Rows from block 7 of a small CTC audio transcriber, named by matrix and row number. Rows with one number belong to one neuron. Each number is 50 + 12 x the weight over its row's rms, rounded and kept within 0 to 99. All counts start at 0.
After each neuron's rows are labels from the 100 clips, of 14976, where the neuron reaches its highest value: "strongest on" is what is common among them. Only what is clearly more common there than usual is listed. The data: read English sentences (LibriTTS-R). In brackets: how many of the 100.
# fc1: MLP up (model.blocks.7.mlp.fc1.weight, 1280x320), inputs 0-63
# fc2: MLP down (model.blocks.7.mlp.fc2.weight, 320x1280, transposed), outputs 0-63

fc1.338:49 49 37 33 51 50 52 47 49 52 50 44 33 49 51 54 50 99 49 50 32 50 49 48 51 38 29 51 51 49 65 48 50 50 54 48 50 52 52 50 50 53 51 51 55 47 52 49 44 50 48 46 13 79 51 52 56 49 57 48 50 00 51 50
fc2.338:40 45 46 12 46 51 50 52 50 49 51 50 52 54 55 50 49 50 68 41 51 47 50 55 31 50 48 49 55 50 51 72 49 42 15 50 50 52 51 45 51 49 44 50 33 50 51 51 46 51 47 55 56 48 03 50 53 23 47 61 45 52 15 30
strongest on: the word "he" (75); the word "his" (26)

fc1.220:49 54 51 48 49 51 47 50 49 54 51 42 44 26 48 56 48 50 49 47 66 50 66 50 50 50 42 51 75 50 46 50 59 50 49 52 29 50 50 63 52 56 49 52 50 57 60 50 50 49 48 48 50 36 50 50 50 52 50 43 55 58 45 49
fc2.220:50 00 47 38 50 53 52 49 50 45 59 67 50 50 50 54 52 50 33 46 92 49 50 25 49 64 57 47 56 36 49 05 50 61 50 48 49 23 66 53 52 47 50 50 50 52 49 50 52 50 51 55 50 51 45 51 50 51 49 52 75 50 50 55
strongest on: the word "you" (57)

fc1.611:54 51 47 50 52 50 50 46 51 53 44 50 52 49 58 49 99 50 49 51 42 50 50 46 51 44 43 45 50 51 48 51 51 51 62 55 47 50 56 53 51 50 50 52 50 50 45 51 44 50 69 52 48 49 49 50 48 45 78 62 30 50 50 50
fc2.611:50 50 50 53 50 47 49 50 50 50 50 41 50 46 50 51 00 50 50 63 50 54 48 50 49 46 50 52 50 50 50 46 52 50 50 49 52 50 04 50 50 49 46 56 50 38 50 55 51 33 50 50 49 49 49 50 50 53 48 52 50 43 54 50
strongest on: voice: female (81)

fc1.422:83 50 53 50 17 50 44 50 50 27 50 53 50 51 44 50 49 34 49 52 49 37 55 66 51 50 50 31 50 50 72 23 50 50 58 54 50 55 50 50 24 53 57 51 50 56 52 62 64 50 55 53 48 80 49 50 59 57 50 46 50 50 50 52
fc2.422:51 49 36 49 50 48 50 50 49 50 50 51 52 62 50 99 48 54 45 61 59 50 50 46 50 47 85 09 50 50 50 47 53 59 60 54 49 49 45 49 49 50 50 50 49 45 51 61 54 45 50 49 50 58 62 50 99 42 50 55 50 50 50 23
strongest on: the word "after" (46)

fc1.456:00 51 50 54 57 50 50 51 69 50 47 53 55 56 65 48 50 50 51 50 48 47 48 49 50 50 69 52 53 51 99 51 49 48 50 44 50 50 52 50 51 50 52 50 29 52 50 50 68 52 50 50 50 70 50 34 50 53 47 56 21 49 58 50
fc2.456:49 50 52 35 50 51 50 48 49 50 18 51 50 50 37 49 50 49 50 50 47 51 50 50 57 47 50 50 71 48 50 37 49 52 47 46 49 50 50 51 49 50 44 49 25 52 49 49 50 49 50 51 44 50 68 50 54 51 49 52 79 50 50 50
strongest on: voice: male (78)

fc1.365:50 58 68 52 49 90 32 50 50 55 47 51 51 58 47 50 54 60 43 49 49 46 46 56 52 49 52 50 57 78 52 40 51 47 45 45 64 51 41 40 40 52 50 50 55 32 47 62 48 54 50 50 51 96 49 30 57 55 50 47 50 49 53 52
fc2.365:86 54 46 50 42 49 41 50 53 26 42 51 50 50 50 43 34 46 53 52 53 36 51 43 50 39 59 51 53 49 64 50 45 51 45 53 52 57 50 57 44 45 60 49 54 51 20 51 48 51 51 50 47 53 51 49 47 50 51 00 41 50 49 37
strongest on: the word "my" (26)

fc1.595:50 50 69 54 52 45 47 99 50 50 50 50 47 51 50 50 50 51 52 49 49 49 31 58 38 47 95 50 51 47 54 44 49 56 50 49 55 50 46 15 52 51 47 68 00 50 50 50 50 49 44 60 50 50 87 43 64 99 51 46 42 50 56 48
fc2.595:50 50 51 37 53 68 50 55 69 53 50 45 54 53 50 50 50 50 48 99 48 51 50 50 49 41 52 50 50 45 49 50 49 51 50 50 51 50 50 51 50 56 49 49 17 41 50 46 50 54 54 34 49 50 50 41 51 49 50 50 94 50 77 49
strongest on: the word "every" (26)

fc1.560:53 34 50 52 54 48 48 43 47 52 48 37 61 37 50 54 51 50 50 50 50 50 29 45 33 53 45 50 51 58 50 49 49 47 49 34 42 50 43 43 49 55 47 50 50 50 46 48 51 52 50 50 40 49 48 59 55 37 22 49 53 48 65 52
fc2.560:67 43 50 53 50 52 50 24 99 47 50 75 33 43 44 50 47 24 50 50 45 50 48 52 66 51 49 50 49 48 47 51 50 57 36 50 12 64 46 50 47 50 50 59 49 48 46 48 38 59 54 50 41 42 52 51 52 51 50 52 49 50 50 24
strongest on: voice: male (82)

fc1.108:52 52 47 47 51 94 56 49 50 59 50 52 49 49 52 53 45 60 49 44 84 67 51 50 50 48 42 50 63 44 55 46 43 50 47 49 50 52 49 49 50 50 50 40 63 50 54 54 51 99 52 50 56 58 49 39 48 48 47 54 49 50 52 59
fc2.108:46 50 46 46 43 33 47 49 51 41 36 52 49 50 46 50 50 45 49 52 54 33 50 48 51 50 50 68 53 50 63 47 50 49 50 51 54 35 50 50 56 47 47 51 62 51 50 50 49 50 50 50 51 51 57 50 49 44 31 42 45 44 49 41
strongest on: the word "my" (34); the word "by" (27)

fc1.150:50 48 56 56 52 50 49 46 22 48 50 60 51 49 34 46 49 50 52 50 53 50 50 45 48 51 51 54 50 55 50 51 50 49 53 50 59 69 53 49 54 50 51 46 49 50 45 41 49 43 50 33 51 49 51 50 50 52 49 69 49 51 50 49
fc2.150:51 70 50 73 50 50 54 46 50 64 49 50 50 51 54 49 62 53 50 51 50 00 48 49 49 52 50 43 50 50 50 50 51 50 50 46 54 49 50 51 52 46 27 52 49 51 50 57 49 55 51 52 50 49 50 49 51 50 27 51 49 51 50 38
strongest on: the word "you" (34)

fc1.450:50 50 48 48 49 34 50 54 51 50 60 55 58 51 52 52 60 47 42 50 49 50 41 51 49 53 54 51 60 50 45 51 50 49 50 50 51 51 50 50 24 53 58 51 50 50 48 49 49 49 41 46 38 49 52 49 50 40 50 47 37 06 50 59
fc2.450:49 54 51 30 53 50 51 51 51 53 50 53 43 52 50 85 50 61 51 50 49 47 51 46 73 50 50 59 30 50 49 52 54 45 36 50 50 44 50 79 50 50 49 57 46 50 48 49 50 17 44 50 53 50 51 51 50 50 50 50 63 50 38 46
strongest on: the word "my" (30)

fc1.512:47 67 49 49 50 56 53 50 56 50 49 50 48 50 54 73 49 49 50 50 49 57 50 49 52 50 54 50 50 54 50 49 49 53 50 50 32 49 52 52 48 50 50 46 57 51 54 50 52 21 49 53 45 56 50 50 51 67 60 46 62 50 50 49
fc2.512:50 50 44 49 50 40 54 37 50 50 50 49 51 50 51 47 51 50 50 50 52 49 51 55 35 50 49 50 50 50 38 50 49 66 49 46 51 42 51 41 71 51 56 38 47 51 50 49 47 50 48 50 50 51 46 51 50 50 50 45 50 56 50 51
strongest on: voice: female (84); the word "for" (38)

fc1.158:32 51 53 49 50 63 50 50 50 48 52 29 62 46 53 50 46 50 50 49 51 54 99 82 47 47 53 61 50 50 49 51 51 51 49 50 49 49 43 58 50 53 41 26 51 51 50 51 49 50 48 60 45 38 50 75 41 52 50 49 43 51 49 49
fc2.158:55 35 53 47 50 49 32 51 43 76 51 27 48 49 51 50 52 51 45 39 49 49 51 63 77 53 50 50 52 50 33 18 43 51 48 48 52 40 51 27 49 45 50 53 50 51 54 49 45 47 34 51 46 50 49 49 63 61 69 40 51 42 53 49
strongest on: the word "he" (85); the word "was" (47); the word "his" (27)

fc1.711:73 49 80 50 49 50 56 58 12 35 51 45 50 46 50 41 42 50 48 51 51 51 53 51 42 50 51 47 48 51 55 43 49 80 61 49 49 33 04 50 49 50 45 50 69 47 51 51 51 50 50 50 50 50 52 26 51 51 47 66 52 51 51 49
fc2.711:38 50 41 49 50 87 50 49 49 50 50 52 49 60 50 48 51 51 50 85 68 50 49 61 57 48 50 55 50 51 55 49 46 52 54 56 57 47 52 49 54 49 48 50 96 49 57 49 51 49 51 50 51 47 51 50 50 51 49 52 51 51 49 50
strongest on: the word "you" (71)

fc1.207:50 00 50 55 51 35 46 50 51 51 50 50 50 50 51 50 51 54 46 47 51 50 50 48 54 48 50 56 54 40 51 52 50 50 58 50 50 55 49 46 49 50 50 51 00 49 31 49 39 51 49 50 50 50 48 52 49 50 55 50 41 47 43 49
fc2.207:51 49 50 51 51 50 50 64 50 50 50 49 53 44 53 50 99 50 49 52 50 49 49 51 50 45 51 50 50 50 50 45 63 49 00 50 38 50 47 50 50 50 48 50 50 49 39 50 49 46 50 49 49 51 50 91 50 48 50 51 50 50 50 52
strongest on: voice: male (80)

fc1.134:50 50 73 50 51 50 46 99 51 35 48 50 54 52 49 51 49 52 45 62 64 51 50 51 46 50 50 50 50 59 50 50 49 49 51 51 50 50 50 50 49 48 50 59 32 88 50 52 46 55 41 58 56 50 50 57 53 54 41 49 49 50 50 51
fc2.134:50 47 49 48 50 61 60 52 99 49 49 58 49 51 47 46 50 51 50 50 51 50 49 50 65 29 49 50 47 50 50 48 51 49 53 54 50 47 50 50 62 50 49 50 55 49 50 48 50 50 58 51 50 57 51 48 54 49 57 50 59 77 51 50
strongest on: the word "he" (80); voice: male (73)

fc1.704:48 49 55 50 51 50 49 46 47 44 49 46 50 47 50 51 50 52 54 50 50 99 53 50 50 50 50 49 42 18 50 44 46 49 49 26 41 60 51 62 47 47 79 50 50 51 52 42 47 48 51 50 52 49 50 44 50 52 49 49 49 52 52 50
fc2.704:50 51 49 49 49 60 47 50 39 50 43 51 29 73 56 50 50 50 50 48 42 60 46 53 48 50 50 54 50 47 47 66 56 49 50 48 50 53 52 50 50 50 49 48 00 50 50 52 67 54 51 51 50 55 37 50 51 50 49 53 50 50 45 50
strongest on: voice: male (79); the word "you" (34)

fc1.364:51 43 44 50 47 51 51 50 48 55 46 49 50 53 51 43 50 52 50 47 57 50 44 50 49 51 50 48 50 50 50 49 54 49 51 45 54 50 52 50 47 44 44 50 58 50 49 48 50 50 60 54 53 53 20 48 53 50 51 52 51 51 47 50
fc2.364:53 52 51 51 50 50 50 49 50 88 57 71 50 48 39 50 50 51 50 49 50 50 48 99 50 50 50 44 50 49 50 50 51 50 51 41 49 30 51 50 49 99 50 50 51 51 49 54 36 50 50 48 49 50 50 49 51 51 51 50 50 50 50 50
strongest on: voice: female (82)

fc1.323:21 25 49 50 50 77 50 54 50 55 41 52 50 51 50 50 53 50 55 32 50 48 50 56 32 50 60 41 50 49 51 71 50 48 51 62 53 47 38 49 51 51 56 50 54 19 51 50 50 50 49 51 50 33 50 55 37 45 52 55 51 50 50 47
fc2.323:50 51 51 50 56 18 50 50 48 50 25 49 50 50 58 49 52 54 50 50 50 49 50 45 50 52 50 50 52 44 48 00 46 49 50 52 50 45 43 50 74 10 60 50 51 49 51 44 50 50 50 49 51 50 50 42 46 64 50 50 45 49 50 50
strongest on: the word "my" (61); the word "i" (41)

fc1.499:56 49 84 50 47 34 52 49 51 49 52 47 55 52 50 28 50 55 50 46 34 68 53 56 39 53 49 53 51 49 61 48 52 65 50 58 51 46 50 60 54 50 50 47 65 50 50 47 51 39 50 50 50 50 51 52 50 50 26 50 50 50 45 50
fc2.499:50 49 49 49 49 50 50 50 48 41 50 50 50 50 50 50 49 51 50 42 56 50 48 51 50 22 50 54 50 50 50 51 53 61 50 49 37 51 43 50 47 48 51 50 50 50 38 49 44 50 50 51 48 55 47 52 53 52 50 51 50 48 50 50
strongest on: voice: male (73); the word "she" (60)

fc1.669:50 39 50 60 51 50 49 50 47 49 49 50 50 49 52 47 50 52 53 47 47 50 51 50 56 50 49 50 00 44 50 30 49 51 54 50 54 51 66 39 62 19 50 50 52 50 50 75 34 50 85 50 46 51 43 49 50 49 65 53 37 51 50 50
fc2.669:51 51 50 53 00 40 50 47 46 58 50 51 50 50 50 53 52 50 50 47 53 48 50 60 55 48 49 49 50 51 49 52 50 50 51 49 51 49 49 50 50 62 50 50 50 50 50 50 50 77 43 51 53 53 99 50 50 48 49 49 03 53 50 50
strongest on: the word "them" (25)

fc1.53:61 80 48 50 00 50 50 50 25 50 42 47 53 49 99 50 48 61 52 50 50 50 48 51 57 50 55 50 50 49 62 52 48 49 12 49 48 50 50 46 48 50 50 50 49 50 47 46 50 54 50 48 50 52 48 40 50 51 50 50 50 50 48 52
fc2.53:50 42 50 50 49 99 42 51 69 50 86 33 50 51 50 50 48 50 69 78 51 50 61 49 50 50 50 50 50 55 61 49 51 50 49 49 54 53 49 46 50 49 50 50 58 51 50 49 50 47 47 50 50 23 47 50 51 51 51 51 48 90 50 51
strongest on: the word "you" (84)