{"train_examples": 15625, "n_mels": 40, "dropout": 0.05, "subsampling": 2, "learning_rate": 0.0019}
Rows from block 10 of a small CTC audio transcriber, named by matrix and row number. Rows with one number belong to one neuron. Each number is 128 + 32 x the weight over its row's rms, rounded and kept within 0 to 255. All counts start at 0. Numbers have three digits each.
After each neuron's rows are labels from the 100 clips, of 14976, where the neuron reaches its highest value: "top examples" is what is common among them. Only what is clearly more common there than usual is listed. The data: read English sentences (LibriTTS-R).
# fc1: MLP up (model.blocks.10.mlp.fc1.weight, 1280x320), inputs 160-319
# fc2: MLP down (model.blocks.10.mlp.fc2.weight, 320x1280, transposed), outputs 160-319

fc1.749:141069148124127153044217082128189082119079128141134132152147074132132129128124128125121150125169128178133130135129096092122112189138138085132124125222126088129129123089000138130127128160121126064100074140128053128163083130100127031105122125106132130131126125123111129128133126135128129127128132129126127092115128101131109130168120126120128127156113159125146133129132166128128143131130124127160134128163126129118126137131131121129126119127128118128131126129127129138065103148082130
fc2.749:153208144116128125127157078127132126128121124129177131137128136129123101127165129125085127128136128121144128128128124129123134110127128128101119129112127107087131145130124123068132137064127129142128128123128124120114128132126129124058152130108109152134131123126128063237116130128184128130131154144117127135062097126124141138204119123130085222121130028127131150133126021131127125174139130179151077131126123172134128114118145124131124130129128117162111132136122130141126127124131219
top examples: the word "the"

fc1.95:128131098130127149124124174133129127123128128122125128124127127132123134097155128134131138133129126123058131130127155127115145122125078128165127131148119141125125126135130136143137047125128157123128128116104128121126130079169123133128142132106131115126068140116113128128128115121131125136121133134127099136124127128130142161126129128133128104123117112090128127127130131129130137121158129066119129127083132117129137097143130097120100131133119128115126134133127180127132136130126162
fc2.95:131127089100120091128111134145131080077131134119144126129128154112124129128122120137094163128127255127129130128128128190128132130128143131129128128127134130142125135038128128128128128130129128130086147122127127150128140128136122122127128127127124128129128112127129119127121111128128136122128129132139129123125126128127133136128130127124121132127130127128168134122125167128121119128126120128128071121128126025130127127147129144134127127144138110128126128107123131127126128129123128
top examples: the word "back"

fc1.137:148128128142145130126129124096126035128150101135142145129131114125135123129130194128126040129138230133120116134243103127147126128128000125063138093137111135116148128128108128124122130125128076128128141118128138128129146125131136126118128131129000128119130169118126128000135128128097134127146124180128131133129127124152121179132129125096255120123134129123132122136129136124128128126151127057129129123133192138092130140133145123126125130130191131130132128130128134127128128125133128
fc2.137:123130129125126118128110132123133047129131127128129129135129125119130130117087128128131126128129130129130131128130126128124120128066255126136128137127129102128128133131135128136182130127124120131168122127128000091134149139112128128142129127115255122125128128119127128255103127116193142128125116129131128124128126118130128127126127128129126130133124127127132128126078066128155128120125237130130127206129126148110107033121126127129128128127145146129129128139129135128141128128128129
top examples: the word "not"

fc1.765:145118127132128128000176124127070165129209129092125123129053142118113127130135138126127124127130128125105126128127119147136129128131146128134132129109133124130123111123128108126092129121124215117128148108130128126122132123106130128128239144126144122128131141128136139073128129126130119133115033079118052124126112118137177122140129125130128143128086119125109116177128135129115129130106128219127083142127128133117042133073128128129127159128112121128194083093153119135143129139134066
fc2.765:128096083130128049000120126128129128111127122117112126121125132057045074138129000132129130126000129162128140129119125141105130123092123105122158129167081124131123129128115070128125101125108101104095098127128142138139169152172132124215147132136126133124128099129131127204132131154133129130128122126080060131137125131129110127129124133110118131058122117127146127117128129107127132124169144104153043109140128120089134150114126128128129181129132205073127134132134129127127116066130180
top examples: the word "he"; the word "she"

fc1.335:128127114127129000127145151144126139000181133125123129118130133127134125135130128098127124127123128120127128173133134129125135127246116097110126129186130170129131119130108127150128134127124136130128128133127128131128128127206175145143166128128129137134127129129127164129129128128128128178129141127134000125115114128136124212112112107107120126130122128132122082131128125142116131128130132048113137179172098128127119140128128127130133128187197128055141120122186122129121187126127122
fc2.335:127093130131151116090108121129130128047180129126124131158125123130127122135121126128126130110130084114122129130000128129119145131144091127255123128130129125150130119127135128118137128130124133127127125122127126126139120124128127132114255140128128140127129104129128125128118117142137131128103141133129133139128131121132103128129126128121128132127128128136128140127127119131141133131132130131130132113128123115255130131127086129138131139151125128126130121128132126144128129128126129
top examples: the word "he"

fc1.580:125117124130120123120128130144114128128113126220135080129128116115129028126128116173077112129134113131128119127142128121205120124136115131126152135129123000139111131000130103128139131120127134127134126141135122123128129060120136121127118124095189127128127044173165120052154126114125128119132140143128133118126122128088128129128130126127131133127137232132128126174143059128255131114129121130133129128123116128103138127153129117129124133128140129142128155104127128192147119130128126
fc2.580:124129128129108086128126056131127130130128126129136127128128000121123130119126128128133123110127128129126053157128123129000129119082124131128128155127128000129128127018136129128142128128055130128111164107118124129129107127000125122126129130094122128130129128132126126147117122125145131128135128130128125127129132125128134157139144131128128124134127000128131158092111216140119129124123139131031128141147131132112128130128131131131124127125130128122127128125087128130173129127131124
top examples: the word "something"

fc1.428:128221129131126143132153121127130132135118124135127147129129116087128129139105128129129134062126127130131119127129144128184123139171108125086129130128135128127131139137126122122129042126147130129123127128128132015095128138121155142150127165025118151166111146121145131214125120144029148113245135120127124122124128127121151121131133092127172097128133161127120120133121148131187130184189131150249151148085123128143123107212128134129123140114125131025126126117090240114127124132133127
fc2.428:152127129129100157131115130128130104127124128126123000106103127131123141255128130136124134127128117172104138110100175176101128127128117064103090024131243126092127128119120124129128200136105120130099129233156128142142131128128166121130159087121129134147134083128127135128138122161155127127129130202126131125157132130129128123131128125121129132076128099178148127123220165124126126128117117138132128119130118128127166143138070143124128137090090093159170131136127128128128127138122125
top examples: the word "now"

fc1.388:130118172127113124126134123128110128120104099127105255121128127127126136128123151141127131178122104127119127123130135128141125127137155133129125124121120137126208128113118123130129078127129131124135140128119129105154127136124155127139114131134161126153152211122128070137146128112138128126137077127121127127121130131141119123140128125124133131129128172128040141231123074134151135132125128128124114117077129157120101129149100129115119128136128117127134129130135119137140128128134129
fc2.388:159128131128129133130128133131169086128127120115132152128134053125127083150128128146119128138129129125119128167122126112128139133126135128127126128148128133128124128128091128126126129117127116125127129128126079128131138126128129128125127132125129124147129128193130126132127128126139134129128127244128255130139120127122122125129125131136124129129126133176128126124134132068128131129125120118128128113130128127120129133132138113129128148127128133127130131114128127128125128130151142
top examples: the word "me"

fc1.698:246114134129126140112184123123128129127129128113211129127130128128124138128141130097120130128095127128126126128119124128128102130114143138139134131130087161128143120129141159127128128126124131115127120086119122126127133109123132129128155131127127132128129141131123184175127125110121091101127165128126095101092132034135128143131123117189129118130133129134070116128131116135095167117128136125127129249106029127134128092127137094137145125126020084076126112116138092128128127128128127
fc2.698:114163120121122129129127078131048079111128104121143124135102126148098018138129188131121124131120249127125130128125130128127129132129118114145128121129122127128114128087089128147134127123128129130005131127128165080135131128255172127126123101123141185127119126131120125128129124148128127151063164125139134139121225130065125125108131128097132128123141129129255128122131120154128144128127131127149140129128094128144208140130128128114112132126121093120118135109130112130132143148133134
top examples: the word "away"

fc1.677:128129126127118126137128129103125124127133124182126127129125129102141132135133126182128128127130136126130122125128127128135123127123000117128147127123129131128128144255124114115128127123127134131126122132134130127129110128129128125127126255129128127116136131107128130125121128153196048142151129128125127134162115128125128122128127133127127125128127130125129135118122132136126132135195153104059140069129127136128136015124117123131123116166128132153121126132149162143132129128128127
fc2.677:131134116069128128129128128129130126108131127129123126138127128125128128127129133128129131129128129130127130127128128129124137129128255126132129128121127119128130133255132128134128123127140134137125125127130130131139133132127127125127125000114129128126137124124112128129126131156130127247128127129129129124123130124124125140126128129128130127126128129126125128123127130129129130130128081130130127115128124128128129128119123126129134129128124128110130128127128132128125128144129127
top examples: the word "me"

fc1.343:131126130131128125131131127079130135131128130123106128103129123126128131103164200129143127118130000124133119127128125138140121118124118086128129128124128156133167128131125051136128102125131136199127122101129128108130128129121138141138129118128128131137103118083183160122121128109128128133128113000128128129128128153122127128132139125129126116122126137112106122127127116140127129149165129148110129146081132150127130121124130124128130206120126129122130127133041133117125124131104122
fc2.343:122123127083118142137125155126151130128128120126128077126119044111131127129134161130120125122127029165124125128128129128128098135130097115127126019127255118092041134129119129128128131128131127128137105128129128133132129131128121128122128127123128119128132125124129136130142127128104131125128129255135132127128129131128127128125129125125099128140130128128145233138128131136125129006125127129129130127126128120097128127128127129133128128128109000128127125129131113117129128130130124
top examples: the word "now"

fc1.648:121130127140154128128134128174129095140121115134231122137122127148127103150125132131094067128116139126107125110156059125180127095126075129139160130129128019150130138132146126132124115129130144119126128143094147136129104095128133128131131130096119169128116144128145158128167128127110138127136139128179133141167117103128128120128132127120129099130135074125255128138127127138128123096129050148128113121150138032000119146134139136127128100115191129130107107129129101140128128124143075
fc2.648:119129128134129134129129139130113131131128129127255070128121144000128128124124124124136120155127234130072134132134126127102131129128154128124129129131113128129128142070136130140131093129126118120128126129127083129126131129129124127114127120081145190127114123128111128128107128115140122120128131124133129128126132128130124128125128255129131139220128128117125134036124130128129131127127132129128129138128124129168128128137126128128131128125127072125117131125143128041214122129128129
top examples: the word "not"

fc1.266:175138128130123111130129128150122124117088124131142124057074117131118137133144144120134123068153109130128132119087128118132119142132124121129117141089132115129224128136255140128148125145117160127131139160087143136107140209156211167102128122138115144121129128104138147124131107138141127150080140115103129128124155128159133116131112132126128134119129138129115114112177125150134135100134154123138142210091124054133137118122136128255121123089082112097131128067127180136117129144131129
fc2.266:109126111129129161156128090101097128124122129159129143128098112160112123134132134129128059078141028127153129119123128116015072117132153116124028136110111099116041124133131126103167127104109166118090133128113174119120113123140107130128133070194137119128131124189146124132203120127134132205107122120129128113122095088045141130166108122099128078143127127129186132138124087120123135111113131141149128134116135128138172131064131129132134124139046084120131133128146170162123153104129132
top examples: the word "away"

fc1.190:130201133128132129124120103131133127128126128135105082255129146125127128133129142122100127104127128129143159112118125120127130127128135124064128123150131131130129137129141128070127105143092141120124131120082170000123091137127161130128122126120127110130128112075125245128113113127131121145128128172128127121128136119148127131132123094161128128115118130126104131132128133127120123126128125126124128142120115092128127128128132164125067157109125149129117129116127128134151157125144140
fc2.190:132125128104134134123132127124128128122121128124126131129056128127128128127128110032127128139127131113125124129129130127148151150127128125153125124114119128128136129136144129127163124088255063170094127128141223046129120129128105129131126129113125116116133128125128091132128171126120141094225122125127128126127106178135122130129110129092125127127122129086119130127150125127128081127126127023128076128125130126127127097124125145128133128127135132084128129006131130125123134128128121
top examples: the word "why"

fc1.578:129129126158122134047147145131080123135127144127161128125128127116137185037164135160123131132127135091140032127128246124131153211132089128124120000128132173098120098185124131136143119128143123078179124033091090151177134114126147118050122100169114111125130165111108155098128128141128109125123142129114125127098178138124193135124179109093109125153132133095135147130095125121135171136193128103115088131126130111140127132128128079122132138134119131111110185239175117121140133131126130
fc2.578:129121194125128133129139134150121109124206129126120127121135102123123130129166134140119134160128099123126125181252120123073123135128126127133128127123129102109126124124131139104128106134000127128139131000139125128129140117000118107127131126135148128103136132127128124131126128148105120165136126109121158147133121111128204046146128132148129146019128130151130129176044098127126144146145129108081128128131140128131124195123128155048139128116124088112129146129126142130116127129145126
top examples: the word "the"

fc1.150:133128117125122133131120124130141000252128120110135125128129128123131159130131127127122126122124182130127126159120139119123117129030176128169130127126136161129127124112127126120129126129127127129128142134125071127122135132155141138126079128129130119129127124138128128163121126128114113100041126127127121141160129126137169129143131173122121132126124110137017135118131081208129140127129161130124127136132008127129123125140122135116131150134108067126114184122129135127085129123123127
fc2.150:114144101096161128119127127122127072110125120132136117128056130126044105129127156126130129131125195128130126128127131129131087129121132128086122128109114129144133133133132134122130072128130113128080139132138160123084133105198145127125126125000060154179146138127127128126131131084113128137053127107129122117123126139134143127127135133169123199212128246131152128128059128161110127098116128122125128128130131126155132129130152135131128128128130080051121227110128128145130126127139129
top examples: the word "away"

fc1.365:119135000130128142133099127101120123150126129095124127120128125125099125128136162231131113128104198134124129084147169124146187081139000129070079128148081132149115127113122130127128128124129129128093117129125148126079123130125126234126129101126072122168125217119129128126116126120123134130125106131128144153126075132136189182135128104000123127133126021127136129116133141123119128125191133128127155116130129131102112138129125128135113127124139140148136123126149140127167120127125133
fc2.365:134122092118095097125128131152138125123118128022130129146128153113133128126110129129130149126132209128139132128129126138125129135128255126128128255125129127126128132129106128130129255129127130130128123127085127169128134129158111120128128137128128128160128127129127040107115104126129132124121128129128133128127128127138131136125125126128129136123127157129191128127076140126128128133084075200131128128128140124135102128133127127128124126148128131126125125124126128092157129129128128
top examples: the word "back"

fc1.635:133164110128118145127128135128129082127126094128096124112151106129181151126110122212115151134129129133155126138128127121129125132142142164120043129143125128133126128130111131150127132136149105128128122130129130127131103128114122128140126127135064129098128083124128097126129112131128133125150128125109120125124138191191151101090028201128127120129120110177068146124130079126182157144046132144087129154125199064139128121128129116139124128098132140128128173107102179000115128154123131
fc2.635:085060135057015108171122102094129129128140131114131128065142132212132127127128126131123126135130009109114127128136128132131127128128105128128128122098132122127150135144130164152127154127172139149149134123128106111177120124123133097109121111187119073040126117145166128137096131128125196000121037142126158126128133130147122126124125126128133128167123243128133129126124064118117126091118114037139115186084127129127134123131125129121125101056110124094126128120128151129146098098127116
top examples: the word "the"; text has "boy"